From a checkpoint of a small image diffusion model: patch size [8, 8].
Rows from block 8 of a small image diffusion model, named by matrix and row number. Rows with one number belong to one neuron. Each number is 128 + 24 x the weight over its row's rms, rounded and kept within 0 to 255. All counts start at 0. Numbers have three digits each. After the name is the row's rms in percent of the matrix's.
After each neuron's rows are labels from the 100 images, of 14848 (inputs lightly noised), where the neuron reaches its highest value: "patch colour" is the nearest of a few named colours to the mean colour under the peak. Only what is clearly more common there than usual is listed. The data: photos of arthropod specimens (BIOSCAN-5M).
# fc1: MLP up (model.blocks.8.mlp.fc1.weight, 256x128), inputs 0-63
# fc2: MLP down (model.blocks.8.mlp.fc2.weight, 128x256, transposed), outputs 0-63

fc1.46 093:128087108123135116137132146116143189134116115110135175136142150129123126187139159113157110094123101105119126079085164140120111109127092151117108115094121139128063133134123163108098151111131114
fc2.46 093:141140108143122113111160134099095092120143168155106102116176117152160119109115140138097158135129129158122105169183138085126145146140121138121123155150154135137137089193111112155163116142109140
patch colour: black

fc1.20 089:128117123093117099134118127137149094078119121139128093115098113112115113148148169156147088155139155142136137135140101096146112130130109116152202116113160139138142111110128152162176122095152106
fc2.20 094:166106138136095151141180150138120135172109156102104125149098143152136123095153085131121185174111122096123115129132115138130130138138135114122122153163096133109101102138131102073123137107156174
patch colour: black

fc1.138 106:134143102119100075121109131156133105120126146093121121154131136109118129091166107149139085130153145153121141140109133142109091114122115101130070121126116101137151052126152095096118135213119120
fc2.138 107:126085138140133171167128111088115167104116109120159129110088142117098124113111137124093131116119101141142116165133102128176137109134115187178140123135130090107134116124136122141151089086090123
patch colour: grey

fc1.64 092:129155149123150122146131147156106112142124130138124114146086131146147115068146166125114132151100103150109126121088167088120158135200146094111118143138165120110141127143059108089180150152169099
fc2.64 107:121175159139097101111124125128112167097146124116156168131190120137086161139113111103125175096164138125152147109144109105140077093134135162111164134130130111124102144096141148159145107119127184
patch colour: black

fc1.194 110:120145133093134095125173117115106148088117172144139125095165087127135108111147058161119135150142126093083120122073123150143097081108136137156145148137139115172147129139147127094123111114091150
fc2.194 085:118090123096147144139090134116152115150102125128147119106112118108107133114108170133110110140151128161147119136180150085118113168165118143145117098146107135131090142083122118129101094091138162
patch colour: black

fc1.95 098:136116108162102136131117143151152128177124134124178102139180135129083164108132129128103133124124172147098119103144117082143108129158078141110133106136173140154181171151155114166155135123115151
fc2.95 103:135126145125118089159148133101120093137142138121104191151077131112160136119153132098145113130123161090066136129107134159133124111112168138148108156128154145112118110129104157122106113127141096
patch colour: white

fc1.59 102:125153120087142091111156138170101187099139167106110101127149137115134135120140086162116157091115133105119111110114128103139129118129125082103135158093128104180145137165104099115112087145067122
fc2.59 097:136129128114114109135130138097132097108072111159172119081152113153131107129127108134124119144169143098117135109153160178115104130167127137151148119150154156134117127119141156122091145123154119
patch colour: grey

fc1.28 084:146125153194134111132134097123143145104105153139121093151129089123143128111180130166157107158125179094113120115150163129091104139105107107119115095140104113126130134113114119125070156141142138
fc2.28 093:131091090101085173145149151128135129182118093157165139114135153129081140144118100112125156134156110153176127180126065138142126129111154117107132150119125144117126141129098137124172119141154125
patch colour: white

fc1.228 113:158105120103114133125135122112146158082105114080107137127166122104089150115118139119115156132161155128098100139123119085135152155163102145128123125101118089110158123146082115129156141134109108
fc2.228 105:131149082152109138132115123148111135105141174163125102161134149143158115138100153145122096111074104128102153120126115129143123111121117142151155101145120151166099125105094085071097122128138098
patch colour: grey

fc1.118 103:148113135141111107115117116160129130165088174081174132146144127118144087083118102126150087125147105146120096140133119105141141151105101094101087106139103121110111151129121145111095110138126100
fc2.118 092:144117063126130138123142106113123143105132077133090143080136132157111142150108104143076168118070166118139152146101162114167101102142155133133140124118112122110118105118130158139144123095156138
patch colour: black

fc1.106 072:124140132059106094173168100102168154159132124141139098147138156168110114096135155128146138118154096116128162139112134080089143107122073155130139098096124152117109130130119097130154085100125113
fc2.106 095:130152091138135149124091110159121145094079140154154171089107100108087139142149118091093119167118144111149103103147133146158135152173165079176095116127090095142134137157114166114123157139159105
patch colour: black

fc1.92 100:118171123160107106130116097132150157131119162109143153100112149143136122120124119181113066140103140153153129118135183100142099108111119128114129119108130112097106133115150143125155088128113107
fc2.92 084:146108138130101124140122154127104146171121117151081132180128136072137137103126123062125119088154143082119124128127095145101154126137142161143136125144136130179123110121117107127115163146155115
patch colour: black

fc1.89 085:089115138075153112065134157112144127114148132137137111164088079103134121117129146125141136172149101098142134169087151177152146128101145089130104127104109128129119140124089140139119138108115127
fc2.89 090:136106133158094127161106106139131114149141154102168150122163152132122150145135103112124120096089128152130128108170088085109071111159146121101160152110135101114080115163165120112127133136150132
patch colour: white