{
  "model": "image diffusion model",
  "dataset": "photos of arthropod specimens (BIOSCAN-5M)",
  "train_examples": 195000,
  "image_size": 64,
  "grayscale": true,
  "horizontal_flip": true,
  "conditioning": "none",
  "arch": "uvit",
  "objective": "epsilon",
  "cond_dim": 256,
  "norm": "layernorm",
  "norm_position": "pre",
  "hidden_act": "star_relu",
  "mlp_ratio": 2,
  "head_dim": 64,
  "fused_qkv": true,
  "qk_norm": false,
  "parallel_block": false,
  "inner_norm": false,
  "patch_size": [8, 8],
  "layers": 12,
  "width": 128,
  "positions": "learned",
  "init": "kaiming_normal",
  "residual_init": "scaled_by_depth",
  "optimizer": "soap",
  "beta2": 0.99,
  "learning_rate": 0.002,
  "beta1": 0.95,
  "shampoo_beta": 0.95,
  "eps": 1e-08,
  "precondition_frequency": 10,
  "max_precond_dim": 512,
  "one_sided": false,
  "adamw_lr_other_params": 0.0015,
  "max_steps": 10800,
  "batch_size": 512,
  "epochs": 28.4,
  "lr_schedule": "cosine",
  "final_lr_fraction": 0.05,
  "warmup_steps": 1080,
  "weight_decay": 0.0,
  "adamw_weight_decay_other_params": 0.05
}
Rows from block 7, named by matrix and row number. Each number is 128 + 32 x the weight over its row's rms, rounded and kept within 0 to 255. All counts start at 0. Numbers have three digits each. After the name is the row's rms in percent of the matrix's.
# skip: long skip projection (model.blocks.7.skip.weight, 128x256), inputs 0-85
skip.0 100:111105128124130147118130109150063161174087133145108101139113131132101128156129111167166127088103122081128139124150175131085097123176141099160135151054170124116109114123146138155127119189112173134181129139174171094168148100127091071107130133153147091134126114
skip.1 097:103130113160107142156138110134112141142154162149096162131138167154107144097138068126102142132128168090104137156183152101159165110119127085115123139117138085131098115111166179076099148110118105151166162076068125150127117115126116163123132135129093152140112100
skip.2 109:166165139171105101110100147126125127132095113108148113119211125093108128109135074133136130097194128070123134086113140150126130101119131143110093155146130104109133127142094131083088122108119124079115126097099120131131117152137101087134126110106111157090133093
skip.3 098:100138148176154125140159117139133132131137150086096151076157120136106134165114097134150140120101094158131170121084159126140149119162126156145137139099083152146104169138094118203159128083114099157135052143140133155190142152156114167152137084173118111184121166
skip.4 101:119191160087109145151144101188084128161108110111122098116119115157082162137131088143152133134131080099127121157123161119074133112166115148115129148144148129098178133075080185158106173103135081152128133122138143113113119114157103139118138118134131134110167140
skip.5 096:178159099135158125146064131132139086132111130164155148121094173154149140126155123138077076095094143159116134141139165122103119141146091110122151157125088149144106104122120123151138130091118126150132091104118133189114119103137231114083143178084131131177168083
skip.6 099:115183128129180116081102129132138170121116130119143107092139156171140139147102079164112145096205113173134105105120095135091082115150124142164123135105113142189106113140115117076178118159121125105138136165132085137152162152092107111132111152108083095097125140
skip.7 096:137158107105087111164141145092143150115127111166140143167084121116154095151112106117107165164129103159122168131173120118127117115098131138090069101113152057116112161128099079117181113146097134119141142123151171112143117160138080113155175135118162138172153133
skip.8 101:124093138158145139144075146142081124091116107154091134159117139187134122132070129180122144194115157136134096132109108130146116125107120108118136165182128086090109131168071109080125119091077104091134075112099104109106139118124102092138150127142149126081066122
skip.9 095:138106141117107098116113084117100136096131115170137129155139147115115139121107093135129147120128105109165100152127143101153146181135100137147144171133068148104089110112190128162185119139123132095164127110159150127141057116131058087158106114156162154121123122
skip.10 094:129130117165140118172157172150172123141176121103136106158150149109164155140098122107147075139089153119136164112129097165107104156127125122131133139140098167124083091140070181081100096095151193102167100093139123082146125134155094155094112082189099147143132147
skip.11 093:137109116115161127182121117093103106117120107121178147108124145134157162175113099149153128141160170143117129135161134099082134100115122079088110143162125167168103145124152068127110136098098159068144134106131124138135120122093112108154072139160095140138119145
skip.12 095:091139133092127109148126151156114128092151115058115086133140160158131055130156127147146146139095103180168077159147123132135119162083103082141118096152063104201158152115116101115110158141138096131129145144170098100161124140123155083128122088127138114139134104
skip.13 102:084131145132098165130134119119152121117187095168124122107118144154176099107071156123103181062080106123131108124109144150122088107102115120150151173152139122091147084119160128152084144123127123059158156094113126143109087143105130110125083109134089143158162136
skip.14 091:171105136119134108142101161089159141155095190109093137148113151133112116133046145126117156149156097116156152157143123140097136101141080107161143166173070127131102142127109117132143155145116120164124085090138117128090143134104190132144113137083153121146150139
skip.15 097:143112134118133185099138119152114115076148122162109139134138135091144125126099139171111119161112143142158125125123139108155116127097185126155149125124142088130075148130131137158132073199097146133132134156130093123137134107104161127139123142115119141128138163
skip.16 099:141135177113148080128164094094152125126090074089086116102097146131073141099144134142112158176146136103128131131104159140121088096146174167118157122114136164193114138141177101135120111130109169120137139082124139154106150144174106075122177144117096149202159109
skip.17 095:134109152123121143103136111178114145133117137165127166134107145116110123101137105124160136112081113116139113152092084102185105176168141144160141146154188138069114125108164138188137077105150144077077083129124126090172098137148172168095122130131098133117155114
skip.18 099:137114108117115133129132106156143097113180144106109096145101119161136154105150134206154143157145163107168166177162097119104096114103173136186112126092124163148168142094142123142127119071075156127110160128140121081091141085121084123101107131146130145113093158
skip.19 104:074173105149153115101182124140152116079114111117113156111133086162172128124099124087153152121163106123145114115195142140155117122159140086131084176158081097097173130121146125137148081120138084190087100158129129127142169084125118119185102162124131125173167147
skip.20 103:172139127135134072124117143129152118138162119137191126120088136100148156140133140194110179114169121145144117108148113151120122171140159152115148144150145108115129122175136132103103119112153118159116132127103164128157127093100147151120131177089113076154089143
skip.21 096:139106062106105110135147141073157134114140090139143125107092098126102146142138094114117159098099082123093152108145098089158085104141160130076176122111068112149114113066115137192104136115151175142113148141157086121121106111120104163153127126135145177116131145
skip.22 102:173145111126110114156105137173154142123132127174187111126136181116138101148150114115161143134125150145156104106152097156162149087122149176205157092128108138137092088103129109113195143119107155122115115145141161104100142132119142124107163115136129128185132162
skip.23 102:149142116143119115130112065134085129110111161079128099095094120119106134090122160101165130112118183161096125140128142160134143145125094102139122113092097112087191157091129123108164129100135112093123091155132129135128107126055126196152128130181107157106142077
skip.24 103:101166150134104107102148083157136138148147165115125112169105141151097159188152095146092105106092136110119126113172152150127117108182135146108115150179125171123119116126116076090161156095144169146136117106126190139168133188114146132123167142126079118167061136
skip.25 097:163163128134125125113105101124141104134136161124118145101089122131105127087165071105176119131175119154112153101154161126095114125140096134119118185156122138096135142085102163124134104082137130105100117103157121126081170114123115134172143105133123140140152123
skip.26 105:123117158158142134138153134126097171178115104113128100167135126133157141123120136173123117118114153123141175142119207133143140101143175125131125152160140116140149108130146172106133166102137148122097156138117134128151163133125183144143072140101119112111103160
skip.27 101:152077101189142156119156150141102139095115155111129129122115150153126136133139129133123131123086134096156106083114143108129108099101113130100160114143126154146143144114086165114075145112074092162141129127133098102181105129162157056103109169158163127112112133
skip.28 100:105147098086125143119171146148110092128142117190129144069124112130183132116114146139123148192170119131129139179108171088130139092132147152144088138092119122108122091160070139158111104134169127118125123101150152161097145161110141092137116099061101151119120123
skip.29 105:144123165147089146143122166131096124136140098147099141121166156112107142100164150117116120162118163116146101137146116130141129128089144131168158109151125099116122160160100111147152096127110164171191175124119140115126135103113149179153129109136091130121092059
skip.30 107:117132067110118133119142126126108119103116137111160142111110083125083093153126064142088160130127122080143125115140125148130164095176064129088114082121124107142132043117080094105144073133136133100122135154134152108135144111120153120109126099094107156165096115
skip.31 099:148187149122098153125122109127146137114129091142157158138135128124103089128092111119116154183111112130125147163122108086164117155143117133162148158173127104184080084178117119130128123116089136153128114144148096112151145103114104066120143142094128129140119148
skip.32 091:105165084086168118058136173135155123129174142109152052160087156079140154115135107104126103156123135097145092139111145102090115065124140154140164165120128077161153110127099156129100158148098121154168089149095143132102152130105167118121143121133183201153103153
skip.33 095:149173110114100121085135182099160184147159105081061099192114089144106145110111125158169128079157139177086122114107097147174117145153114122174111130132130099118157129106137104107121148073167135123120090171110115104127140147142114118147115159145134131140090096
skip.34 098:108144146108146095081139095151106055142126109206164114085135146134118149127102154107165135118075169100109147121177124111103154130126108142159132122143157169146075144110131120150102104119073098096080109100128095072132143142125124124148133084165088148139188143
skip.35 110:159120158124154087130143082178165088111129106142176098107134121115171104173125101104144159148096138126136109136130131158114138176103098121125132160103132089161142140108127119155167142095160189127110181117132139143098103155110098131125131168079138107133138180
skip.36 098:118168154154113115154130092086099148111130158163145127088099122159123149096118162159117116174120125113126099074120104104113142091091195133112152099119104149145107118123116121106168174116183123137119134090145178123126141099163109107076178131143114140164142102
skip.37 105:164121139105098139123110133137115076090128128135122071109179161133088122115123108093092158151122148114129132143135141114091135102164155160115183123106113142107172168130136079157138127144123117181090119175086178108154116121153106113132118090125127168128116083
skip.38 097:124098110105127159196174133081112103136115165121117126090101147116111145121128136140178122130129129123122199110129124138122116109117125075120102134111098102106114100132111149151119147123116103143130100124164102119109109164170125108131120117138141134106108086
skip.39 093:115074152100120157117218110117084076123095140107134108131101139106169102154079087084144143130171091096104162099122161157127123132151152099122159140196108149161136120111128083177116122165134117152091130138097139115057135142152093082121161138164122137117171110
skip.40 094:110176135146153107118134067111126179137144184153113147121140153145145125166147136125137154127130185164151138129172055133167123076145159135097138157111149112142169140112148067085150101153075123166049165139134079133133153152166095126103110135148136166111095171
skip.41 100:116123153172112098120143105041105159112078069142163152108126124128094118109098118172126124154133166140135154155124110153096151154137108111077117123168086125140157111146123154165107145138111102113121152151113168113128159123160149059143140137111087140107161117
skip.42 102:114156141073111108150136089099175123151114110171143148146146124118141143069077116111118132096169182134129109111138132133089147162113123163129134127156174160162130099132176142130178093170165130156130121101084117138131109125156159127148099174127151108152206092
skip.43 104:114164145136067103141110111146196135113159117117138090107123122179092062140103139130180098125117123080142143130134133133142121110132136108094111128112130127143149094116131157171122157180132082177203131138095146149107186081117125097174128143127139116109163111
skip.44 099:123111121111111149207123103173139112120145135093117158125087138133107216090152122151131090155112069086132133151094128104129155183142158105157087137168136058095130119075128148110108169140064127168093119135097145103118122163122111104103137124130111171101094082
skip.45 097:133139114158135135132117120131119129147128145118082142137145101133177087060125184168088120113133152106135100081104127090133117114112129068169114152132153146147150095092119103073143092167104174145135152199191117154195149155161144148099179082087124123108132128
skip.46 101:115122119182140168095144134138094137085097150118104074102159073115103176114172159100147172113102108099151108176125131154128125102128108122162140125087120167148102137123107112148183157133099137142112146123126102126099163093143146130132178130128173130123133121
skip.47 096:087114100131114134149105130125143135151151106130125102133203147114114130144119115155168110134141093122116143156146122136152182124169094130133166171131103131121148124166181139121092090076144101133173140102162112089113119122138109163090144140094152123123090147
skip.48 106:124120155122124128106126123113147139089151094133128144139113132109142157185082142147135075119123166143164156121142162177124144084065114137152097125099150125087106141108147108198167122117163109139140149120099131083134143138161153127152099107114150153176076115
skip.49 097:084093072102139083179091101155110075063159092152125123144131157107113129139114135117163118135111098111153128147076170093145108116106171109169151107138155143147158113154132112101149101089140140087143088106114157148112128068138156120141116117177145094122112122
skip.50 097:150076136090123098127114122142160136105115126140165124101138107162107141143104128126202106058114134053132094134167157170115148179179096127136116136112158130098175144108138127136066127163146119168206113098127081112154124094118090138134116102146097152070160084
skip.51 100:108114143108141152125180124151123097087111107172102139182105099145143163125128116169119152114193107075096120155149104158121089104114046096103098107125107114095169209142131110152099140129114089118110116134145124159152121190154139154158073129115144132161165082
skip.52 101:150119135117115090104186090129115117134192145120139064112125142117066102131073178103113110154120126096110147134133100133146106107137095106142111144179123150089092120174119168140130095110115146146093126149125102154140140117140142128110150176127179139148113147
skip.53 100:143155124110169170137158170127118093112152136080077107131153141129131122112106167120104116125159107106137155136136099123155120169125119159128104134131130124085129125144160114108119174132076131133171110136079130131097126092139114124176168151097141147078172164
skip.54 109:150158103123116138122135133086096108176077150132174111149121162128134120080189146165122128156087110177185112140103131140154108137156127132133187138134088122134150170136145109145151183144136132167129127145102109121142153112145151126064126145153095108124105120
skip.55 099:162123134130082171125128137105172126134177108139161121144174098118149124155126099148169122114145161127056139165169163183076105169112117127096050100119171104071126119182158175110161143097168110127096120161101134113153130132136150143097117148116091126135112104
skip.56 089:136117138082141152138135122097134115111140117172139165107121111050105182083148112093128190109153111084143118154107114129183127150087111123137080119142123129065143128075074174050124125099079102132130094112140166122126195117062120157130103112119158083138129138
skip.57 093:120121163107161123139153137101064116119126112123117106179076151155137115170076185129089088100111140149161097114148132162114151082147189163101119100166096116094124134121128133117069141099162128135121147114157102126153144061120145158158168136082201101158096154
skip.58 107:157116168159103161126156136110132127090162151108148123187170136146084149131152136141161135147129107136119163107139112136125131153123107130169187164125118147148182117140157108120154106187146149081137166110102147126150150127137150131103155193138113147117141157
skip.59 099:118152113124080152138116123115110101132135137149158138141078149136088174121103120084140116132121116104130086178169085128151098086130106116181144120114144109090147152140127112110062130114157108115154120126148113180095118123120142087095165100156131085129108162
skip.60 099:132135101103138097115117059123115158171125158111143132123127102187144174086112123144099113120085153067100113111132152185114076159139108139172105126139202099161176108068135122159142089123133151137098086097124167126125135123126123099168105134111113075113121150
skip.61 099:132201088094096124131094075155126138144144098134095155122107035148133129105074150143149134115119085142124106157184124144160109158108131090151143125142174170172119104164128117128095164138104098187098122142120129141124112169177149130174128125130128148150152095
skip.62 111:144094140141107115103084092140087118163114136098080109150083123087125125122143116123137111137122140107103087162165148172162120131109156117131160162124062116152132100152118149118126160136089172121159124095142135086147136122093121104152115128110093113110117114
skip.63 097:143070124137123060163069137099104102110116172129120106117162111168150148124147131086142167177101099158119147181108114086117180134157146143134145101097123142112152079113133155100050175121072116126146176129167132121127125125195136151156147167118123074175066109
skip.64 103:118096149112106094136095168140093098096121148144101097149104114121090142113158156123142123094067112091125109127113104160121143107155113154140142148149197133163141113178114196200120118115103111104118138130091204109137140186120110147092138149096082126078102110
skip.65 096:102131063108096080165155132123094140161139099109147207081123131138124101175124161095127129094078118154122120124093154178101130110102069131137124156112153131113134102153154146093122136164140069081047121095147130111156167088099103136124137124140147146151131100
skip.66 097:129126080111051136132136117109101146130145096075113130143102100116128152132121146160123123133089163163101153141160112109072138127108143179098150161089126142125154137107162098084130148084150082151113123117105136094134135098110151128120150107125096095107134178
skip.67 105:138130062126134104112135081103147115092113131143105130146083160142094132121173141095092087141166123114086127141150103122138105082139164119145183166174126167113127107106152129145169192126145124045150150177154122128163139110167179134102194126137100134113146145
skip.68 110:094136117185162133115109131127112103119144118153071070139138138139100128089107136108105121109120130159133141074182110150151141100094124134153114087125063135207116155109127135130107165162135154175118153120126165197105141106146105160110097124105151148107131176
skip.69 092:124155107137208143170182107097101102126130132113113186099116075066186134141116152159151100156154126112147096117123138098169119107168119124130132180117135153130167097108141144133066152110118180078156156153075131127122093129147154163089127100184159123128156103
skip.70 100:114141131080161144108153133136167140091119084077127187090112158132139104129119129151147113121082140089094152112149138156111114110129103104129178103086172120187165072144052127107133145118147164141152108122144120106097115108140154126125100157100157156174102151
skip.71 099:137122134102166147104114070158149132093116083197150148077143114150130065113101079138153146129149141143127112148139155106068128147109140119109072161134090093120099138131124103111183212122147147139132124142148136113143209142120140137107156110145108120167120113
skip.72 099:102156118129115134165110096137100150112120123088175135130148100191159138119127128162147074095135149138109109107130135072173101150092149141162154168161125123114125173096122111139152125147130128125101099148116153119070139152158137119141131087102121084157114114
skip.73 099:088134151204077128137071146135111131127138116141123099088115136074093130142106122102113068120114150118111125184098136098141141130117111094153107103120160112148101119063114154085111120135146132099111115141119066104155124102138158145115151122092098138164147096
skip.74 101:108089153111157109136107100131125116107055059117120160136152101167060176129119133160145109120099159116141130159134170192147123134145131148134118141126108157118149127126121146135124149158134124081152165172123141151133125121120105119122169195158130106167148148
skip.75 093:146164160141111106100136093083117144140107125150083123138146117093122149152178119112138113094123163100115113136110156118110163111122100190111109152095134117132122113109110096156064158129137120093116169125107124141120138108115154153145089131121095074134112101
skip.76 108:122094064169135106155124183134117134115148099080131144136100093126146136100131109087111131108087118148109124155158143112103091143168146140213165127123092103141141179164134124152144151149127117105101117138130101135114153138130083139113117142108141162156123156
skip.77 097:084140143147156110112125121151070132132131105140149163116099146144119146150088173192094158142145157140104119157123089155175133135113185157141089110155134171125128151141176125100107142146099150171160147131178122163099221139117139131132097102141103148092136154
skip.78 097:108121162099140141140163112136117182158111115139124094132027166115115099129154140061154121116123123122171138126167136084121157121145158178137114159093102078097104104166127124082128147105162121152120125148101132109132170153136126122165097140098148111155125085
skip.79 104:099107134104161085121163144144162107122145083163151162134129133154107135134105151116138090144164111143110098122130144192101175160131165080132096170097167138126101122115114130167098119118100147160152163160112125099108116073105109141131097100134154152129122122
skip.80 099:078159136110102173107105134166133105092099111099142145119107141142106167093111165106132116178107119103132133117139135161141145166114121175153109148078086077159131137141132149104120124134117153150122083119112187103127135144143125125177100075178136131113128120
skip.81 102:105141149132070120079176119177146129178037159114142144140111144117118068128128112144137112179129123151118148130161141103146179125122129143099144107130161143157142133113129127130096158104117124079183091133101096126095126153147074115177172147087087107101112117
skip.82 092:162091070119180122066104116107086134145173154132130094091119140183080086128140121152107111157155143119127151132125042053101146131107156114149138099085139132088114175211131127101092100134142148049143147100108135123143177160121151166065107069067196134174113093
skip.83 098:108107106116134140172088133127145118060104167118098116085075140118090152152110149120189111112127180146108119137117107167127138113113169115140124134111139169162140115167158110169112148113141155089149167135116160121084132159153110144116166113099154127111151104
skip.84 102:110128194132115073098105100100115142118130179075124126131094111136153103145112166125120102094117161124174113145148109099114128121110107148169083177137090115129166138090090076187085116170176094094120118174139110143162129125125116101121103124155148115132145092
skip.85 095:175090171100114138145166118120105125134131203099138171116129160110109196096145173125107092088143119154094124167188109122148102110087162124131134132174114118140125112102144116148169123120080096119140151147081151117122153132130129170059120129122145126161090080
skip.86 099:198121100213064178165126109198109160130114145109096104120136134127118156102164117131101115116152123167169152156093146168110134159100152129125135188143136148110120137149091157130120146204098083164161129094101100160147083175121126123122146063131122154143105128
skip.87 098:146094113111127114116093144103114180163142080138149151099081115115130175089066131110104165098152148115164116159125171141137129127107102102122162151144146116127070111118114102082125163164121129141134098152140085052137084079122151148114141105088100095145135155
skip.88 097:109138164071151104132133140140129161099130125166164144101132073144140147165146110126103132118110153125148107095118088167163141123121207105111120166138145142066085104157142103115112102092109102141116116125121104142106115095141140144096109099092091097131184121
skip.89 098:148090108156105149155128182116106142132173069126144127136169099142073105132118140130116119179159195127138082117095097104118070126178130109123168106130091090135166158111113103152103141089100170129102087144070131105161133129100131115157115136142169140095138171
skip.90 103:104148142103094119133121082092163128108111135095099118124176135127127208143135092171143110099156136169163123100143120120105137169088130110086155140145179150152127104116113145117092120149116165100098121131133137097141183149100156119108169082150132102119159107
skip.91 104:128084167157094106105128146054172144109065108151157137117129154121111098151117128141144197120140158118151115115181133140098166123185103107105139143089144126124135085129110116114156166117167068139077152149097132141142104130159112119182142098108123084129142129
skip.92 100:127185148176092125154134147144090161196092097108135131139129112127130141124157167184147176151157171106107165160155116134095134098076175125139177153150133154128155123127181089120114118145122143166157089132140131154148100173100132131141127117115123126112125116
skip.93 102:133146144099106107144150119089161147125157143161134116102155093126087138115127133150082072100122093109085106088171136171135061095082168117110164125138133114110125118161163150147115136123108130146156106189192097149106139114104148141148131160098110154163152134
skip.94 104:095186093115125093134104144133115170134068148101148116172081142151135176143100093105096121158123122130128156124134130072157162137171136171127128051099126114136164109116127136162107138079108104087156117139136136146151129135131115101131135091102119100166081149
skip.95 101:160151117119183182116163075134140103100132136106135164099108088151123095149169124072166105161140128170074113204121118098125164080132135134103121171143108144143109095105153111152120131154162126114153095143107146142124109151131099100186137142118096136094094165
skip.96 104:143147082108120186137119165105094123139193161138112084130084136134118129154150122171141099132134157104117087118116136141176130111143113083091153157127137091108125110102138155108112152134110139129155159090146173109108121089127104065140050124127164102174141126
skip.97 103:136119111134128146104148147147057115160135146093168117121188134141106142103125091122152121149119119131200120148121132135086140146096102132116107126111159095175110088117136104173127170156126104146114118151130129118123207171123070159103143138126122128123106166
skip.98 104:086108064141131159142143117142119136140169159143088124133177173148139173158133164103139180114103135130154098183131165114171132129111181139117113060144127157116125131107104158116148149133121116140120107087133121136094124133096121080084145134112107119168071184
skip.99 104:133138096130089175114139146076126187131179204148141133115124129154128139149116132133103165161116151137134159122131125111120150128119119155123118110153116114117121165168120122179166149101123180158134174115147123104128130135123134102123183134136125147118165111
skip.100 094:151113108096123085100152122111139080109145120115153075168157121146155097128138123141106076149134184142114203122141067128126111144167140153159151119106127098084128143129137120153120152142081101202121164116115121096159149154090156074114200101143145145142095139
skip.101 110:128121131113138152164089115138158100137150131112142148128138144149143141108129132110179125150134137133156107089106107105112169164120120158087126122137132154122098122107129139109146118170201146096154144145140100164117102144156114139140135132144112137182098092
skip.102 103:121146154165078150157132102109142119169130147146160108121116137181105135091136128139171150058184162129119097163076133157132090152128128123157134099129115136110088172143074159119119134191108154140159130119142179143164188121111125139151181124148125152090113111
skip.103 103:119108115154155128116144128161118158165171155117163169120126155130106142151122135108123128130092163098121134145090082154080097128134124120173133056147107142161077139105149117126094143116069114137121157181114122163151069161201142112154182182130164118146159107
skip.104 100:095108112124130118132130112133065165097105095133160120153139155121114065123095133150097147147107121131127147150121134123160134097166109171112132141116155175132101125087156111090111079175090173087161142147091146174139126155102149136156153143138184152100124141
skip.105 102:078111136100126113127124125129134102093173152104131165111105163123128145126082148139145152097113159147150154088113109112162103068095105120076120123153166092121162167127144093103104115140130123097121072117139124151067115085124135104136133104113132101154128093
skip.106 098:090169097107109081142146161095150098123124108115105130143115075129113132119103073138105112138071224110110132108164193148129097115108091190153105115172122193170198135124128094114163161109140115123126090132132031147097131140150104130072122070124140074122144152
skip.107 104:119140132098152131143132166137137147075147153184107084138098165117115116115099103160136162089128137074138117100117101098116210137130153056132111200106085130132141184126065099134132117134130126121055104109118131083145088125096153155154146137130116136180124157
skip.108 100:127189152144157134129116061105127082124138157120110165092146128157112101160113106124118165135143163116127089131142093150126152151123122168186139131140118118185138153132151144136141144172154150158155127115147134119177071149116123172110112150088091178098110112
skip.109 103:103131120176049122096122150107150129098093124125074111065163164123123109104133136101091160142097184147118124111113081139115184094146100110146100155124117089157124136143148133128098108157128170123152117119150153110150161154083124125132133111158149097117126129
skip.110 096:123142217122091156159060123154085118159150153131090099086152117103103123135151093126149162170097133110128131093165143158136059099144110143151109120147124154084124135131154140144158137148129128136162142130093151139091072127085104125126109068156149114144139112
skip.111 104:121105135123137114125097154173165117103148122124157132104161135114085202090137130111164102128122116124106119128141140142093128083096149122158165120105104179143152128101133117157138122130163111137158133170134154125125074182095120092151128170127122108099114128
skip.112 103:100135139134093090123161117125154112123096164096165155106096122138138138110137106126177173142137171122124142152123146156143157086122178097131112117148111129120134140153092130116134123140105094145132135130127129113116054180132133128149074110128129166101080146
skip.113 100:114137137107126101120098161106117134155126126193077111165133115164139127112152147110109115106098149111128094154143095147157135095103103169168182097097142137116130096165168106121071143106099132189123097150123107125104120161095172145088130112165184141132143127
skip.114 097:160134144152145116108108159137123094129166110102136155064116158144156169108141055118178096135117142106100158132129105134119167148170115093123135095117125170170160134139108123135142109163140141153146172111157093102138140157150148113151122136150177127128123176
skip.115 099:124111114102155130169096154118169094205118122102084145138054106065125115126170089168098139148128152102123107120142123179130144154139128111150174109192143135143147104121045110104104115125163070112097152138087182134172149131146108126125109141131113125178063165
skip.116 095:098184149140164174198081142099145125076113125086127084139095084094123155114149114105090121079127144089111102077108105139127143108102172164079136108125132134165069161118151080132108104105097155167156119074143171132136127134119094157093126137144117116113113099
skip.117 102:131146079122138108107132080156125156079158081128130096135161122125135131104152153122123073161139162109124172123132113146119145137187057111133166153142100127106125067147101131112130138128130093098126123090144095122137178125119102102121149202073105195135112081
skip.118 104:160142117111181117121091136168135090159125105116082096130184190148120117118135074090086157122099112152100093166136083115141113140081101104125089140123161138128152080160085171144093125140149149196123128154104145109127131140087130148158131123154131128107121087
skip.119 101:079118054067134142176105105119139126155093133198104125086120160176082114140145141155166123087151109114140118083162090210105113129112117153164083143184144121163170124093154189106146128174102108094132114112117140134111088109180182160161100116128108163141104150
skip.120 096:167112159141116116149157080145094130135152131113172139096118130132081145116119087140096112147114192101155152155126102126087148157124146117082111155098093127071117115160142087111081110142142098118142130126141150168087126167141140112082113089188134093093125132
skip.121 100:167081068146169176123146165104164136136146087132146112147140134156146126130133133139146090137126142109073113152130096128133125125151148170123114174136145106151142132141079119146167090119136101167104107138106130094101113113142058063100091126106142109141157127
skip.122 103:145180120081141142128114107144156127178176099158119188140134137105154140143147120117087191117153108167125116112166149135209114151139114151098091149158112093132101158137159181177141097147187170123177086133134104155129095075139081102110169094109129095092123120
skip.123 101:086113167190101185178134088139141099132131176113127091107122145113100116067178103149129096157113176160116137136115098112127049086117126153141171120126147132132117134108041107114106183134137156138105154123107166102145094141159103098091109166075158133125188112
skip.124 094:148098125146163123136132069134133142129205099122131110123117140146153171103124109143123145148066098146192091106116107099139103134126089149114094111146084129083143208121169078113104093121083101158162132144096132146119158147119179134119158163118115133113102138
skip.125 099:122104162137158079158133134124093125164136103120138094100093103099134118118171166119164126157149131155130127078161095099117150119131176153128083110140120104147092136131061134131105091096120095140207106165142147124187102154117177102145178160121156098136134126
skip.126 108:141095136134110093104121149136112120102133126140126148048138133120115116182117180136127156143149156133115121133071102163102099096132088186098127112138060123132183109142122113131122138136118154162105135117110160128141168167105124104104097138103096151133177195
skip.127 094:137113159096105153120106089173129121120085133142167122105093126107140110096133095162144079080159148142153119173110115097155181098130093107153099124131132092081116157144215164119125162139095138139116147124154140163117127185131124121084144141158100094136118167